A small image super-resolution model, trained from scratch: batches of 64.
Rows from block 6, named by matrix and row number. Rows with one number belong to one channel. Each number is 500 + 25 x the weight over its row's rms, rounded and kept within 0 to 999. All counts start at 0. Numbers have three digits each. After the name is the row's rms in percent of the matrix's.
# convs0: first 3x3 conv (model.mid.0.convs.0.weight, 384x384x3x3), inputs 370-379, a 3x3 kernel for each
# convs1: second 3x3 conv (model.mid.0.convs.1.weight, 384x384x3x3, transposed), outputs 370-379, a 3x3 kernel for each
convs0.107 079:522500490477485442490498461496513488512505484505498448498509491489496534464557582510499489500530493469500488507480508504521503524507456545481494507482474481487470498507519457490492524523551517505528489479506443505450516488508488488518499500537491505534498526505455537487
convs1.107 103:492530497517526498533527503532515496505458512505492479456493513482513507494460521501523488457517466478489495517482503477513493473526516465529501503488502489514506553527560513473490532477504518511492510527499515470497504528526448521495473529494466476510548504498505504518
convs0.108 099:524536555483456477481489503535473523522520518520474510518517492492437464491508514554508490518514518517506528512477494492503515495448482452483468478521480482474446506536535489496500465514489470493500487497439507473456530476473434491553498488475502527579479452440469487524
convs1.108 093:422467477540554540500519539505500538498470472497506463477515497528511489472511490470481453497482498464473491503520536459498502499507516475477471504491508491504489504511487489461453520507502513520517513491498454473495541481521483461480504510484439508488562543536459474510
convs0.109 108:548571548512499530536489484489498470526448499512539481502500476512510517496451486520506525525479495502454470490501509461498496477443472490464460500470473501501484484514534465476534531504468490492517501485513522471537518499495502479503501465453511539532521509489480503485
convs1.109 096:483534509538527507561521577488463485486500458472474484505525513480517531500491506470486503503497518489488534467441459462460474480464495476484500506520528501510527550476478485468483532477460525501517497476508511514488505500455470492499500518487520530550503504541507505543
convs0.110 082:494474478488466477489499464518471517504501504497479524496507488496554503522559526477514478492495487495472531512525517509509541496523491489498470497486510470536512479563479476500512544492564491486525487471512512501474506523484509529511556527499516485513527502481483535473
convs1.110 111:483491521477478491501488512511496513508503530501484526443451511490471473543508481505555518482509497510506499505524494520512488484494474468491493487464515516521458485547586516549555490489539500503506509519487512488502503529524488482523491476515471445475498499515506485482
convs0.111 099:462485510509510496514499517522444510516493534511500492454510494592542486518515516528487473482485514501517511519513474506466481507529524464458485506499495472517514486470475498513551565477478496450513497461498511511504507506482501537500540523538566461501491529518507491504
convs1.111 111:509500513494497487451477529492493505483477507489569508497496528476437505510491502494491487508517513527495483482494509520492500530500473496499524515464520506461498523532510451515549475525531490500519493466499503534503505506502505489546481479513486528492486429471496530454
convs0.112 105:518465481487523546504490485537507494454494510460532490512482475469555564478519522478526506525476489474491487486523508514493482504458499489504453497519465500472510458499474539498551524521479481474488530525459478510519471482506518468526505505500520538513508484531521504463
convs1.112 108:518493496480512521515511519524480492482539491502475517525514515470515518514486500491495474506511484461466506504517520501509516473448514540529470509490519490500517521493464485533568513486505492493507515509489530504485499514506551506554443474511524477505460513513548497487
convs0.113 065:484452510447497540473482512547451497499467469493510514484501497539516528541519529496480459496488488489492507530532542491507488488469499491534496481515504487496541456533485553502495539550527503493503485456472533468543481519500502511506553493498517514503515512460519495496
convs1.113 095:496516519459495497456493483465483528486503520515510517501447493493479500511471513525504512520525526533526468509495495514469498491475490500498497448486485495464491485517569565544535548546505499504500495503514516505492495517530514486500502474501484480455456516516493506518
convs0.114 107:537493551506492521506464503481550484512522537530517497505480528475491493529503530506528525485481467511497496511514485522541483506520471459445465508481468492492481505471534455486522514499509502522493499473562574542538508447467497490401491527529496538510477489522496486468
convs1.114 092:502522488521496508518535568489489507473516513421437507475489513502473478448527498491495528498506519502492533501493492488455484469484474471489488499465501502509503504504513512485473521532475515520502520499510521501538533527518535508499502508479477494490498534553496513559
convs0.115 109:530531555535493538515523502492492529516533453474492537474508518486479547465496522531515542479474498485473470471460483491498503478514495495478479493445484502472471526517509492552524444458497488506475503491531475494495492506481505469476485434505490491503563483498494453486
convs1.115 095:518504550501532544498490608507524511498527518509510506478503520491516464485517451496502465483495489493466460505469460491442459492474418458473504488488506473523482512536511526465491492501503509507493504492486488469485507529512472516476512543502486481544525518486498481497
convs0.116 113:497467497453548505498517490495478538515466518483548486490487477552550530520531497489516509471472508491501490545524518463488490494473475489453459487517492477503523516514463473530518510476478494479489536478520530480442509518496514501481523520513537515478492479498468470471
convs1.116 115:504506524481486496502490497497462521540486514493496461467489526461480480531510480499492493486504538487476484499497508526501524517488466503503507502500533524484497510486471477479569516520491512519517478464504507503500483468510502526527493479494513503504455477463535517492
convs0.117 086:476439529472481529516469494525484514460478514492529497458494495549521499581513489524465475488492478506499525544510464524452485495493480447524515482469489472510483490498475514496497483531448484507497464462541531499505490490498561496485535487482538512505498481506486491480
convs1.117 110:473503517478483501512506498479500520494484541516476510474432483504500469505557490506496512520503513526507431502518503515508504490492460512474512508497466481529479485478560489492528525519438479513508481506493519497492481503533509505485495490475502453457482520508508519508
convs0.118 075:507498463464503474466515487512495489493475507517450532478469482544523490551552549488482463477490466496477493516522548513521539462505465488487489491477487487496504485483480490511506545510583495482528480468513514497509502538512506515499528497534509500505529522486462536477
convs1.118 110:480517534482510511511511520493492497524490495472495490446443511515473477538504483500529529484518534491492493516506515480492484509499483481489510477496467524472497491571549497491517503504486482510513506515514497510503519510528472475524478452488483465496512490484524518503
convs0.119 085:486478491485496443460492526533514528510500443503525507498500492504483487532523534475505461485522523546492510498510503507515502503519515507521511525515477472465507508501523460507485576504523486477496455525529491508415487507492477489507544485533502487527526526480454494465
convs1.119 095:505535493479471488529545490496523516520492527507486494455499501551505476478468521509525500439478508499492514511493524491452479530510516474538516503493458499528507495494560512468472486517498520472496495493512489499507504490532466513464501521507490544479550490467474483493
convs0.120 119:540531483508505514509515503514516534515448543553511506525468500535491477498455470547523517535518476528524503496475515459488469490496508477501490489511482560501494496486526480519501523522437497517512530508515488530519491521468523529483494479456557525495481514484483483500
convs1.120 103:555545533482475470540509513507460452493542524484501516511525489495510499515534506463476498509523513503489500477502504497501515463512491515528479477515498497518492490457447496468493484472461517494510485497490499481509480478482521488486514482501503524497473481507501532496
convs0.121 109:506520533511498549446512490519442446508486487460538528510521487506492478475478506534475528495516481491494476504477496515483512463472513467488445505444454490514530502486521515526493457518473480508518521499486509457501496531476431506475549523500518506526487496501473537524
convs1.121 094:475476505540521532470468494535500521448506449494531508476510483506485523524557515506516494515487478479525512477472508476485481495514480436491485542530534538509532502520475456444501463538513517536488521481514487491514520508502460490506544516485490533529556552493503480502
convs0.122 093:500471497460461501475494504515464492537488489498488531464528511533502471561594501497508471522501505513500525520526510509518503508503488455495490489486499482498496501473506505504472478524541499497483473468526516450473480508526482516512519515481439545491537482510517539508
convs1.122 121:494475497478493491517533539483496545480547470490532443490420496575508477504535500503543513523477477543471455523500515506474458492526474504447502510489505498509517470522570496498472512506472491495509508493491473489515511529538472473504482469503490450510490527503501539527
convs0.123 100:525517552486493541495490464496470466477512534513463516490504495523539513465523523498470450502519482480476472478459470456485462459462448492476475483514481512546479496540513486495522482492494465481480485482503517529498477518488514515539510506447550519506521496516543533537
convs1.123 090:554601601513511539508515539506530456541529511520509505534511512503501484521517464497508497506477479514511486478487468490498461510480465509485526460459491485504500451492505443520516509457492494500477506501446476453476495512510498540552493480483512498503496450489540546505
convs0.124 076:483527499512446475492495495500545514516503477480501487493513526482492484524532496487455475517545473426493488526497494510509533500480463513492519519488501471493511500489482470465485503526502527475519454506465485483455495523497482514505526487518514516518510516537534507482
convs1.124 104:485512481526512472481515533497507522483518476488475506484458479531535503489495494507529506494464455478497490500502504490507461486495506492500519505483480502518518513479571483511475518459458490522483532483482478523493520531541491491477475506494468493476534528553506492520
convs0.125 099:515456494479536525501476477481485516473509502505497502448475502548521527516531521534510506455497519509501509517516501512476506511498478475473495499485513464474456458470486531508507501481530489513467494498487498487505491488502506533503546526498534509534516462484448496449
convs1.125 107:507510539494497472505507505488493495467509502491509499495483524469480495491524505486515519486488506536485452493490496502502516496472499516499520485558489499522479501490493486479564501522471493520523494482499508522504492468523511505532519471478511495499464497481496536489
convs0.126 106:484528523519489518498464521533499506482520538525483500525487531504504507504500488500481461484520485482526527511499488517502526509527535500519518475487486499534472502455514549547492545508494487505516524517446453465481530488492493525500515503499500505499527469495448497477
convs1.126 095:489526529481531494484476455484497483487500540510524503495509492485516497443509517483486500459487477554520484474495490499528523512504513464482478476507478463476492556509552495454521480523568466487469465489483480488466512508503471477514513503520495540476483514470465489478
convs0.127 139:545513500455501525525457525450534497516482488475487515524507493529464509493483509534504500498500496500518484525464543499486499528536488489507490439510515481495507550501505476504506524468520549506517479484498541509524540510476555428492511521487474524483537494509499457520
convs1.127 098:492533508500488521517538502500499481453506512497530544503472544546482471494444458471490500541476518499553492500504523493528487470515483547501527503476486503506486515519534457447491507464503480473495495500480463516507517497541504519498492497489510500529508492482513497480
convs0.128 106:523489483496504503483467504514483462509552542519520512483478471483506517466471509507466464500469463493484489493537491514556495482556521461498478482556517520544554520505522522493470470456468463465515494483492508511476510501526504480507490487502525482545503489543500499526
convs1.128 105:489521478452484478446455470513493522489463492501492500492507460504474467527530497518496472477494466486496485505455503520479477512459443490491510495454491515498555514525484498484469466490475504500462523507460489477500506504494479517516477485492489486487526469483518524527
convs0.129 109:529509498513521519514511485479519502552449528531507502520507517509523519484515543545498475494483483475518494469489469492512458516477485508523464491505484503516512475518509491490456439471488517480501465478477466494533490458507469487492459477452516513485546475475532519492
convs1.129 093:559544527550558555578531552504519483522530491564521552520538487506512512490470485471481460498478483505506467506493503484478490478491490493485491462493513463488519466476492507499508519452506504505521556512513502492471518514528531516511512497526512515507509524512527486491
convs0.130 125:475457538491522510477491501477504537457540499467488497509524542472526509514508462495493478493561478546479477489500466495480483502486545513520562547460518514509506469452535487561504518501561477487492472527495495493503523499507493484515499516501508471504492469479442539466
convs1.130 096:481510488495493474460504496490505529474475487555516510505531485479501516444484525493505500487466501508533511503454464495503509518527505513539533518520505478478551559528479485452476509547572486496465503498511484514476481469500471491488504520521517509502494468499427493520
convs0.131 121:497528503539489543414494540515539466455546525435571501514510471497515465497487531480523505525461463493498515491496518503512491551503476486481498463509466517470486490527498494482508559466485500511504495500487479539516463511494529493492522503498513513519427526470481521501
convs1.131 100:518512516467470498519509502528474509505522491496493528488519506493500544524468492463468518517520445480481527500501486502525519496486509531536483490490505525520474523503506511475489497433520503461518502487506496502481506503524499492481518489493497536494509490551498463508
convs0.132 114:539544538496454518508470499518492505515513499512536495535538515521463472478487499521511496502532505505455472458482495437501486497497488489457438482456449501516491483468506486518500457491491466448495473481528462444485496475451507499498491499499498521523530486482513512494
convs1.132 099:500496487530547540531512540468513520482468475445488482515525507534534498483510497479483485458487506484488489461454468496493463502476504473473470539543532516528517506475477476438478470503479517500507484492483484514509501529497489497489524518498533504494564515503486494460
convs0.133 084:467498498498437510476519503533490489512491510483472524504471496555487487552560495521506496480519524491474496532507489523527527485484525480505507501462521490503503509493519477533461509503509508471510471481492511492470513482501507521503526503481510513479538472487478528472
convs1.133 114:467490520483489501528470532501506532504517463505495492467441487526495458528517474517506521503457516512476489487529505508471480497470483468465525508498478506525489491526596493487531497523482484520497519524498465502504498508548513481490512465484482450485537491477505532503
convs0.134 083:464446451478513482463479484502481480458498528509533493475531501526553535505501516497471465535499486512533516540510501495496463485513511483478482520502495454511481461507462546506542513502492445502479454476468513473495471523500496479505563536514542525524484494455510475486
convs1.134 102:500499508468492472527551526496505481504483540551519488482503497443511498511479521505508516509533503492506465508518518491520524497511472511508512473495483471474494524518487545550570466540494496486524509501506533508524510509516510520540446474493489494454447452488530498473
convs0.135 099:464520499510503473498478495489491498536537551495534585554530487516499482536448463498505522531509495528495488530517548519470478473498484513521510480469486478444419488512508493518518460464469466518528525517518530460470525455489492489476518503524480458487487504487492486475
convs1.135 097:520493503517489506533505494504532538542499500546514529532517494543503519475522480432465447509503514461519541518522538498514516516527513527490491517498513524486498462459483454450458507501491540530521499491518467485516493511492498477508495511510523509507521504506472487502
convs0.136 131:487470526488494523486475502512482525497507519450512443488498504531480489509505510564474508519466483501517478496494490505498531486492486475517499526495498496496473534483495504505496534490477485460520499528498522452492501510471528478484556487554514461517463535500468525484
convs1.136 109:486492493539491524568486512494500542460489516505466469536503483480552473495556464530455500502498509495541497502509502519512474493481463507504465489541455490495501507422533468477548486487482499513525517481510532502495482506500500508498517480534492499470518490547494534510
convs0.137 096:524489502511494505481466472534464467537544552499506483495500484487491489464540485534502481544491494515514473503507524496508504480490521485517501467564512488535478481511500503497496484512463465472491504513511512499447489531488504499510505518547457505479493478518530500497
convs1.137 088:476508512442477460511530502533538488497506505481509488498454491506465514503508493529490481516500506534513539524521507518472515501483505477477525431463490520492486450524512474501545482471486541488511513487465468492458489531536525499520448470503478471503495506478554585517
convs0.138 097:506477511486510525455511469514522506519499487504537512495513534468498477501516499502416507467484496482449456528549524560509533518531523505523483501509483533467486532488508508506524417487467510492477506488507496492483508521512501487469502466486480481483414519488537461517
convs1.138 084:462511491494499511451506459495490488503482493514477532531511481496507482530519558508488488480491487492506485510493491521489498510493516512484468505461521493520466508478521497513492493454478475483479477485494509499470519493495481511489480449495513532477502476480464550511
convs0.139 104:509524525470454502506496500516491518517482490447493515503511508445485469567502528483470505536532461449491513496506491556536506489489466514541509495495490475514510487504502468483510542539524525508493479505503460445492469509489504482488526485530505526533517477533519497489
convs1.139 126:495505476512490493490505519501452527521502483474507491499480469531570543495487503486504525513474422486493495517504487504511495500508501490496492500516499500507508489473573502521494485497477482518521504541521492492498505504492508478467483518495487465470503513558485467482
convs0.140 109:544539545478480506522484480528517548568539505478553520478495491483500474481471471525526517527507501498489512496497495487497489507487513455481485487479495475466482468501488468464522479523515527507527474489540534527499501489474488444496495482529516498486494494517474507485
convs1.140 093:486514475498492491518545528489480518480499463472465488480508518489485507481484490470483485514509520490490495521502505504488504516500518496493483490497506522515533516491503476506475491464498531513563487508514507512504505529522486483473499499471485498506477502540487468508
convs0.141 114:492466522508459483524478488526538516528529524520508548508534457505511478521485491488517458521492493507479483502497470517517511527504503503495523470495470472497503508540477529457503481494518456520487502528480527492457470463468509497494488546477511484471478501515515487513
convs1.141 090:440452463473535518471551510507540565547518506532496527518474516525530517495515517481474449498476456436484481514523530517464482501466489498494537487532510534500519494488503480540448487500515475493483465520473440522494509520518495500497518520507481445464510516570489469512
convs0.142 075:490489453463499534470519504500515514492469495481457475491475498497536514504562543519510455519497474475500526501521522498495470437501468517499490479527476508497499462517468520492525518483534510486513483485488490515501482520506499498504549506497552519505507532474497491497
convs1.142 107:496510499468503502524497507509520504511516480461497465445490518496477495534507491500519508511529489505461481499489514517486515493499483468499510462497508492493476489537554533498536511494419533487514486519504494490505511497518487486536473451482438490481520524481545529508
convs0.143 093:507467444486524539501490502524500484480479491527486539476481487529535536493525560517525494485485480505541524490515524502500466499506507475522443487496498481503478487486510539554538524461467524431489493511468501502501478492497533501535507524546499556505525504486476471498
convs1.143 103:494530525457525515514519500511496474506522536511453502496497511484491485512503490474493507518521514507485487508509516509495501472478481550521495476538479535518482472516487494522549491491464497527511511470468518519501503500489524491523483511475516473503455483465540469509
convs0.144 085:484464486500530539459520506518485486505487510480509514475495473534583535497529533506531454478423490501501506508538530490497482493494526464477476507501469466508511488536484547489524501499465459489495539493487506507519476529523533496511521550480532519499486501469526465519
convs1.144 100:537513481501514511475499515520525520462497507542524485481498518449461485479519450499494479538502502494446510512502509506507530514447491508527514479533489463502506490511477511515534478526493511524503474480512504499505516480506505497524486456527492487485457508482497468509
convs0.145 084:459504468475539534503514523487471514468507488503459480523575542569581546494514516490473490507463507514501472534501530487482502526528524494479463492534518505474509508509535527518519554498522472471485509518511514508534544554514525473474523462485517499481476495513524492482
convs1.145 096:483521503490473500505507525488489453524461506513516531476492499479466511453419445511519517500526535541536547542521496531478508545505495510503499489465536459445488510536513541553541513554586516516474503520478520496516523476475501508510502491557501491481508456475494473496
convs0.146 086:495522462472497452453508477509510495475524457477491461494495481486490527473553599513485515524532511509507477480496537530507497479525469489482511520505509505491481479484507473489514554496553513505495497487487468523467514499479508502521518500545491483535517547500461512490
convs1.146 114:488531502481538486526508522537511492520490529483464531452531508472484488511482503492494499487513491465502473511513508485481503497498507461522487454472507497505489536545519514515496475468479498506501495517490496495492494552510478506507477508495462500511532472502538492493
convs0.147 110:482459528483503496490482498499484532465498522497508467445500484557504496601519518502479457472489492503500503522525494512491504476481495482507496519466483460493485511463481513530515490522474489498501466467546471494484481480492558473520544502516506482520540444517452481511
convs1.147 113:487473510503466515496483491483473527482513522497497474497446476509522436500570511484504505517520543533514445505482506514510477500503476525466501494453462483514510487493560498475515498527459484495513486498490500499486497519506496492457523468486532487487492510483489567530
convs0.148 113:511546506490489547444503505507516503498501551527490447558502481473466494522524532492510511519516494480503478497467471503492497511494495503471468448489527464470491527538504539507486470494506455502492511479462490502470508536448500509481524458471492525528450470467500480515
convs1.148 088:459473517537533542505497490523503477502498500496495497450459511548534495503497457492486475457481491480485523493526492472489489493518490462502493524541515499500449521511483511459460523496550492512494474492485450486509507508476504451526540515507468508535553515515483484456
convs0.149 117:492529498499458493494495491501545481463543481549482534534503490491475481499482494491494490499464479504517504476497516498500519515481460484518516508491528537484503511503514508525511475488507473499500540503484502495482479536475476527531516475477509560518463486506512538516
convs1.149 095:466473502528526522549545472524507535513459496493492512481540501529544517479479506502481474527504501461496462521522517465469465487491508513505474527490502483484490506477518513489489488490511467503501478471469480489492519531515488534514506517506481504465523532522491485508
convs0.150 094:488443483493481503531523498523548480489529508435561472502519481502483493530486485481500548551484511507546469482501506495532480480505521520539547523521558503519520527467490507464481470485527519532494517469480525542490495505496519492515485483487483504463492480475466477524
convs1.150 089:488521460464507435478532443500515519488503520520488526549520451486485520486479500496488523518513500480525523529476504499461494513475503536529553506500548459505540499472468512535475479468493507508484524487425515479475476508475519527536478512477484494495476507472495483509
convs0.151 083:480466473475492543487514450480515498486507509486542536505460477524506512503569551497513485521510461442498509505553547481527528510494484482509515528520482477485500480485476562531519531517553532488514512487475501519503465493456483525500517508476500508515497487491515517501
convs1.151 092:505508503495531491537522522507533533481537511486491501504475512524499457511500500514484524505504497490482475507514480500485491489498503518528533524500474518520494484499584508513510484483474494499512496497517485498527540502505497481474476488474490449450466540494506505536
convs0.152 108:508526537496516499452464490487466479486475513498466497500480489510503453513486477519512520557525508528514479517513497486505484484479481463489485484451478480498513490468501502511495505529444470493505494487512477463489503486472552467508555552497483544512509486481440505476
convs1.152 094:567494501525466487554556522517503513512489525558488517492516494489540490486490486486469499469492516441523536482488492479517489458521486493532467471530492499574530487451520494443439510472527500487500455490484539490500507488535510520475498489517495481504505532475521503533
convs0.153 085:482505498475503473467465497518519484525486489512513494522491462522500515510490516476500470497489455546509519527533576493521523530527532470539536525523502474484485482454474496492514506542514486506494497505492511499476478509494469446496503498488487455476467522484539493502
convs1.153 080:471518494459487510463497470520487485538467512513488528493556525498501491523524498519469494507469503473483496513500481500491491505462513496540532467475502486488504516466467509512524501511474490489483464506495482484500496511497507505523487471463476500497432467487511507512
convs0.154 096:475546490509509508519464518480494492477473502523449537527555513522509495483499509483504463492486497486543515499468513501493515495530508490503527477559545500472478514544541527521465564524523513473492509532483471511480571521493532489511439478518505480528482514515479518483
convs1.154 089:518522522523474488494476516506498494511470499493538565482523503524492526496457472484477512519499495492521505522493494505509490520511520531487478486519508486484481514532507516520524462510541505490509497465531488490476486483492489515507511491509472478491487499478423452510
convs0.155 100:500496477494518497517506509538480487484556463498522506452549556469515563499517478496487500488524487514476494510534476495518523470479543498498493514487482505464517534495563541504501492502539502491471469515514537489493519520563520532494481485513458521494546472516483545493
convs1.155 102:490505482519539492463527517495486506500474474535555534506518483486518514462481535495534534513505474521524500507472509508500499504480501488500495486518497478482535533525492528521475529556565497504495514527493506481506495489499529491481502542566507503497469504499435482512
convs0.156 100:517522568465544485504502520501502481489486480508568500484493483473481460503462480509503523518443485510530516502500518543477537487525498499502473543508484556577467476490494492481502471462525535509509530475474531553537474469484522444482476499474542521484486494524452502556
convs1.156 091:493471481484536529453474499503511516493512537505510468512519483494497515490485534517481476535513512532513577497485516488496494482502517476445499473510474463495459492547547530511483549541543473509486545497510521486507506492506507488498523521512467503481475523539462481477
convs0.157 102:493499453472504534477532487477519506505507495450478512521448473481530580489507552473500517532470459508527497513520527515495474481469467499488466519493498483474468471464444522483511527489482522473491472510459491508502495494505516444544488508489528557507496481465537494460
convs1.157 119:519506514494532456531512517527514504486526499465480511496508530448456526537495464483471491500544494482486509508493497503502528490456501533534515499518503497501473458484467532522560504475473511517478501472495529494461516494483522537539484492481490482475451504493557490494
convs0.158 089:517486481525468468478475485469521516500524503532463459526481517523478511517545537505453507496516538504449460512505491512532521501518487507525501472495487505486464542496497459518471544483510465507517519472491496492451510497484487513491527488523492506520484532509473523482
convs1.158 115:468505490513498527526488495529529478492474500500481549453471509544509450489519470514524518453483499502519491501514511483496480499508476460498498510454472513503485525555588505484501475463516518491505509498499487516516504529541475487477503473493505487499568494503510491496
convs0.159 112:534563522489550449468475465517487501525546459534501473488511487516488472469526506491513505536529508483513488510525502499521512497505529528518452494510488504460484495511495461486510487463493486482508563519523488493464471497491466449523512499504481472517498551509515477490
convs1.159 096:513532537546450513482445504558520512469516503507535517491502521483501477477522470521457500482493516516504545515499509474511521524533501481522509508462474460476459498537506485478500516525540505497490488501502496499532514532522481505489530505511515508505511431490487496481
convs0.160 079:468487472454518532486509524518445527494467527499490471513548492525565533512522500496484473518475502495497504521523509493463470526500538487473453513521534498533505491491521525512563567513498512469524498503490479501533527509513516493474505532495544513505505500499501484494
convs1.160 098:477472498465511498493478510497502459434525501506486556489507517438442496488472482484522529528538502504516479522508514520521512515504480508502506461481500499458493508499489500532544501509535474527493507493504504509518532492507534489542486485542498460478475493483512447506
convs0.161 090:511471461493444511511505463499543519470480471468517490467472496510519495507541535487494508503504486510509461457485490506484521504502519516481522511501500474504507506530491499519468514533503493558461480525497471476484506465540482528467563528538483477501525546497487476501
convs1.161 093:471519491471484470485529474482528505530484524495492457466470505491502489503528511516513512506550487529522456516493519467503490524499497514485517522505489491522506491502536504519529500497505503512527486499474509479527474497544491484494485516513488499475528489472505472507
convs0.162 077:481477498515478463474465510483523485511517502504496440465458484531547516510537545510504450475500495511459474511522517504500526470523479505470481499527462494493506498478486469548486544480565506507483502449497481523491494527467478513494495494527523484531485531489474484508
convs1.162 106:480499526483502484506548538507527512478458521503564457458446512497457485546503504499502506478509517485477471524489526500453510504493496501506516498460485493482501521569543503516515478516477528503498507496501541519505526500539474505509481474489484527464543460508469513513
convs0.163 104:459460524445534526506478469498488493492462526496530503437478481547506509573503520511507496515464508524493513551537490499460497480476490468491484495474509447494489490477467492518499514541494491482506470473549496513467483497482561490506499468500564471509504483496493494497
convs1.163 116:504507486493511508478521534483475550478513512532476496518460466505497453528558511509513507484523517482499437501499498512517510501513490500507513490526480507502507513452521468477557524514457517518480497497509498500507500516518478488467498493458516452487480506524507526520
convs0.164 109:491454511511534514513483482490588466439511527531491480486481502495526496487499486511494506501484504488495516515469510473507522503505514549495479561484502510504446536491505511460484489476491519521470471532507530497509498507449533479495493488479537513443474450520482510477
convs1.164 091:512514527452466528526568557500519478540537529476476482520511485490488514504505507513542476510506480512511460483495488505502486457500464512498526460498482502512500505516519550569488534497470490517528497499529501519479529526481539515550523504535501467484466565508530522511
convs0.165 097:505521528500492519507469454515524529495483551527511486528487467497508469544521530522519488485478468495503516514513509470525508500520532523491493508500541519469479481525545468469498545557454515464498510497494497508457489477526479489507529513518502499476455527521473535512
convs1.165 092:497491463499488479541539558511492513514547546511472504516510469477493502563512510462488504523516484489489458502508540500522514489513475483481476446493507516539483515507514501539539492448493487507500494499487474481516525517482513518515464516505492477507480492498560555512
convs0.166 094:498523534470469468492471490512512489526497537482561463498528497501505516477472495466533466517532502509532490515504518482506542536489537530493514470526534525517507486522480478454485521503486541544527528527480516522489461493491538468478483527484535514486479457502484493557
convs1.166 082:493502518478525501456481466507486526488554475505541531511508498524505520477453481489501474518480487547523529541508503519518514508516534514503543467488509465460477502506537513512504478537472525510500519508477510467461518520539528517508506511512496482544458505502477450481
convs0.167 075:486491477501487513486516483509507455482475515487443523527469479568533500535569501478509496470468518511496504497521511487529513489488492518526531484503501529531526504545503480550478586492502479501515490467509499523478473501500500514473566529471501493497462500484462514469
convs1.167 089:475475521471480491479460493482493508511518490501491527474423518514452467526550428496522540490493468517458514526508508504493501516494456522492529496461533510527470461534533475450497515473488496508497508494495477457487502489481500495507493497502509455495487518499504525522
convs0.168 098:474471483529493548479522454490483519506558469491496545504487449550510482506545489504495498473506523521512469535522541489496473513490529485516512490533512470459470503507452528430491476516493497488514493532509479530452524514465466435480503535497462471473448547498501504524
convs1.168 092:493514521470496471546574519471516501525520526524528493509498502464486491521496480472508495509542508496513502519516529521528535486506517505505472454475427499487454495488487538558545555480482486494515508505521483496501480490510502518527511496512499511511450456483553541491
convs0.169 096:456456502459525511480499480510461505494460493449501510455506493517528499574515511512507497524493474498516506531532491507517523491448499467516503476484507463479502489497496505487509533508460521488510475485509474507504476502490530501520542502518576473507495482501497489500
convs1.169 117:484498506488468479522495505491506513482532541496489469481435485477544446541551501509477537507489498501482457530509521523500484507489473502513488490511495501524503480455569472520519506508464487487527494491519506524478511510512484458464507485487494472467473492542524553527
convs0.170 116:504516519538496520494477483487466480511501487519566527524476483572478501484479480495518465496485507506495507506478504498476487499489535476520519527548495461479531498506486489475515506522460472461490533496495473428478523471507493476481463456487479480533530508490509506490
convs1.170 101:500500552510490474485466512516487509496540507519535521510502513490503480477509495495495495509518530511515501497516524487510512507517521515541526497493470464477487514462466482486548492566540502525506499491512510512490495505516536506505495475482523487520458436446471500490
convs0.171 077:485451443473504521488520459504508472463445491494475507481487486529531522521560552498521494523489442501516500504537529498510475475473442510503493507482473504491475474498474514512510513491542513498514486459500509501528477500514500505522520504480538550500573517468508512498
convs1.171 116:492466497475483499514513498493501529519561543465488484470467527503441485513529464504528488556501494491472478516491510524505513499478483496480486465496490522494492458525542534523553507506465490516507496488473491480490513516531495477514468462463465474500476536485527519531
convs0.172 069:488528500497458409442491454489463467519490479446423475494486513464464473505551532513523461535523454454463504497503481531532532486467460496512520510464467513483474481508531443542491565514523511505515483509468483478493510519514487495487533486532501490530537524478450525511
convs1.172 113:481473484504510498503535534516502541520491500502458524455492492531523522505484518512516509473442484467519499504509494499476452513487496460510491497504493524491533498520562522501472473506481499499492492519523506513496512498515474462493479499466452438506532526504519480519
convs0.173 108:502513521479491526480479495522530462516529506561487533465485499505511475455533489533513470512507476517516524479511519510503528496492472513477452555514485507520507474480505446506510467481483542506503499513500526551525481508513502486495522477496527472522532535499539496520
convs1.173 095:459488497485507504492530516475516465514482487461435492508468508505459489501540507496474506542518515526504512523519498521494483498519481486490549507511515523541482484534519478483482516455507531498537532540526524501482525518505497515525490476518481500507516516485517501516
convs0.174 113:498504470461500505516532513469499493536503480477523520594566508525548496496470484457491496519516533495490531500493522486522528472531524472512487521518534509530515567548515565486490543504502455470518513485492526502528596540514543540495513475486505482530429517480523535517
convs1.174 107:488466481458527526480467489509530506504495475508486541490477504509491480486448497539508526479509514514537514516506513522520518506543496466457477494472522505476468495533557523535517483459516500503487498495490485532506509519534492491482495486496464449483499508502508460427
convs0.175 116:474517490505521527510533508445566470519524465460527518538494496524464473536518499467537532528530524495523498488468505521524531495498470535524508513505501497518527553510485520531520480541526517511494507532483509483511536485459525557551467475481439521518505514461477501519
convs1.175 106:465468501482546528480471462487537516499480449494476537496471508532519475481500536531481510474506510487501470509504513516507492511518489494464478525516515498515475501523558522481458515447508475506493513503503516492500511484506478476468499515468488468503519514459475467457
convs0.176 115:509484498489513493492499484476492550477453505499515487508524478491501494526432494509473486498487524502540484501481493521466470496503497493523481455530526475554514497493506530482465487517467471536534504489521472491489512502495543482486516517474468505504483448484497463500
convs1.176 092:527509467543488519526491510528487483466504486484522497441507490504504465490549503519487497535466537527508514462502516466515503478525488461516473502554476479522475508509513517445476482448522484499504490476512524472536500491473514501463538532509489480516550502506508464502
convs0.177 104:491555456463486511487528459473493515496544482456525496527480496475497544523522529469531525501484491489490499484499514505496487498522480517506505476532502514484461482497495471497483532516512505499502491515469494488516472462501524493496513517526539538536477515490509533454
convs1.177 109:535492504475506491532488488549493490516494516458469525495525510455500500533494488474520517507532507500481523480506495493516526465504509524522491503497526509477491501488491548533522489465482503542500462465501548503494512536494501520563457500471492506521457501499517484478
convs0.178 113:485507511474500490484487536471501467458467510439542481513524479525530494503451499473505496513481501493492515501471530478488509505514496513513475472486506474527501490507505472526533505555516488535507500476453471490545497491465527458502478520464488527520489530462470497516
convs1.178 090:475491487509469510510510498522477515496516526533455542509533509449487528475497487461491509509510484484488498494496459491526484503521516503507480504489497463505470516466486463440468474517561494479502495503530474477499492482474492508484505471497492540486487512485485470510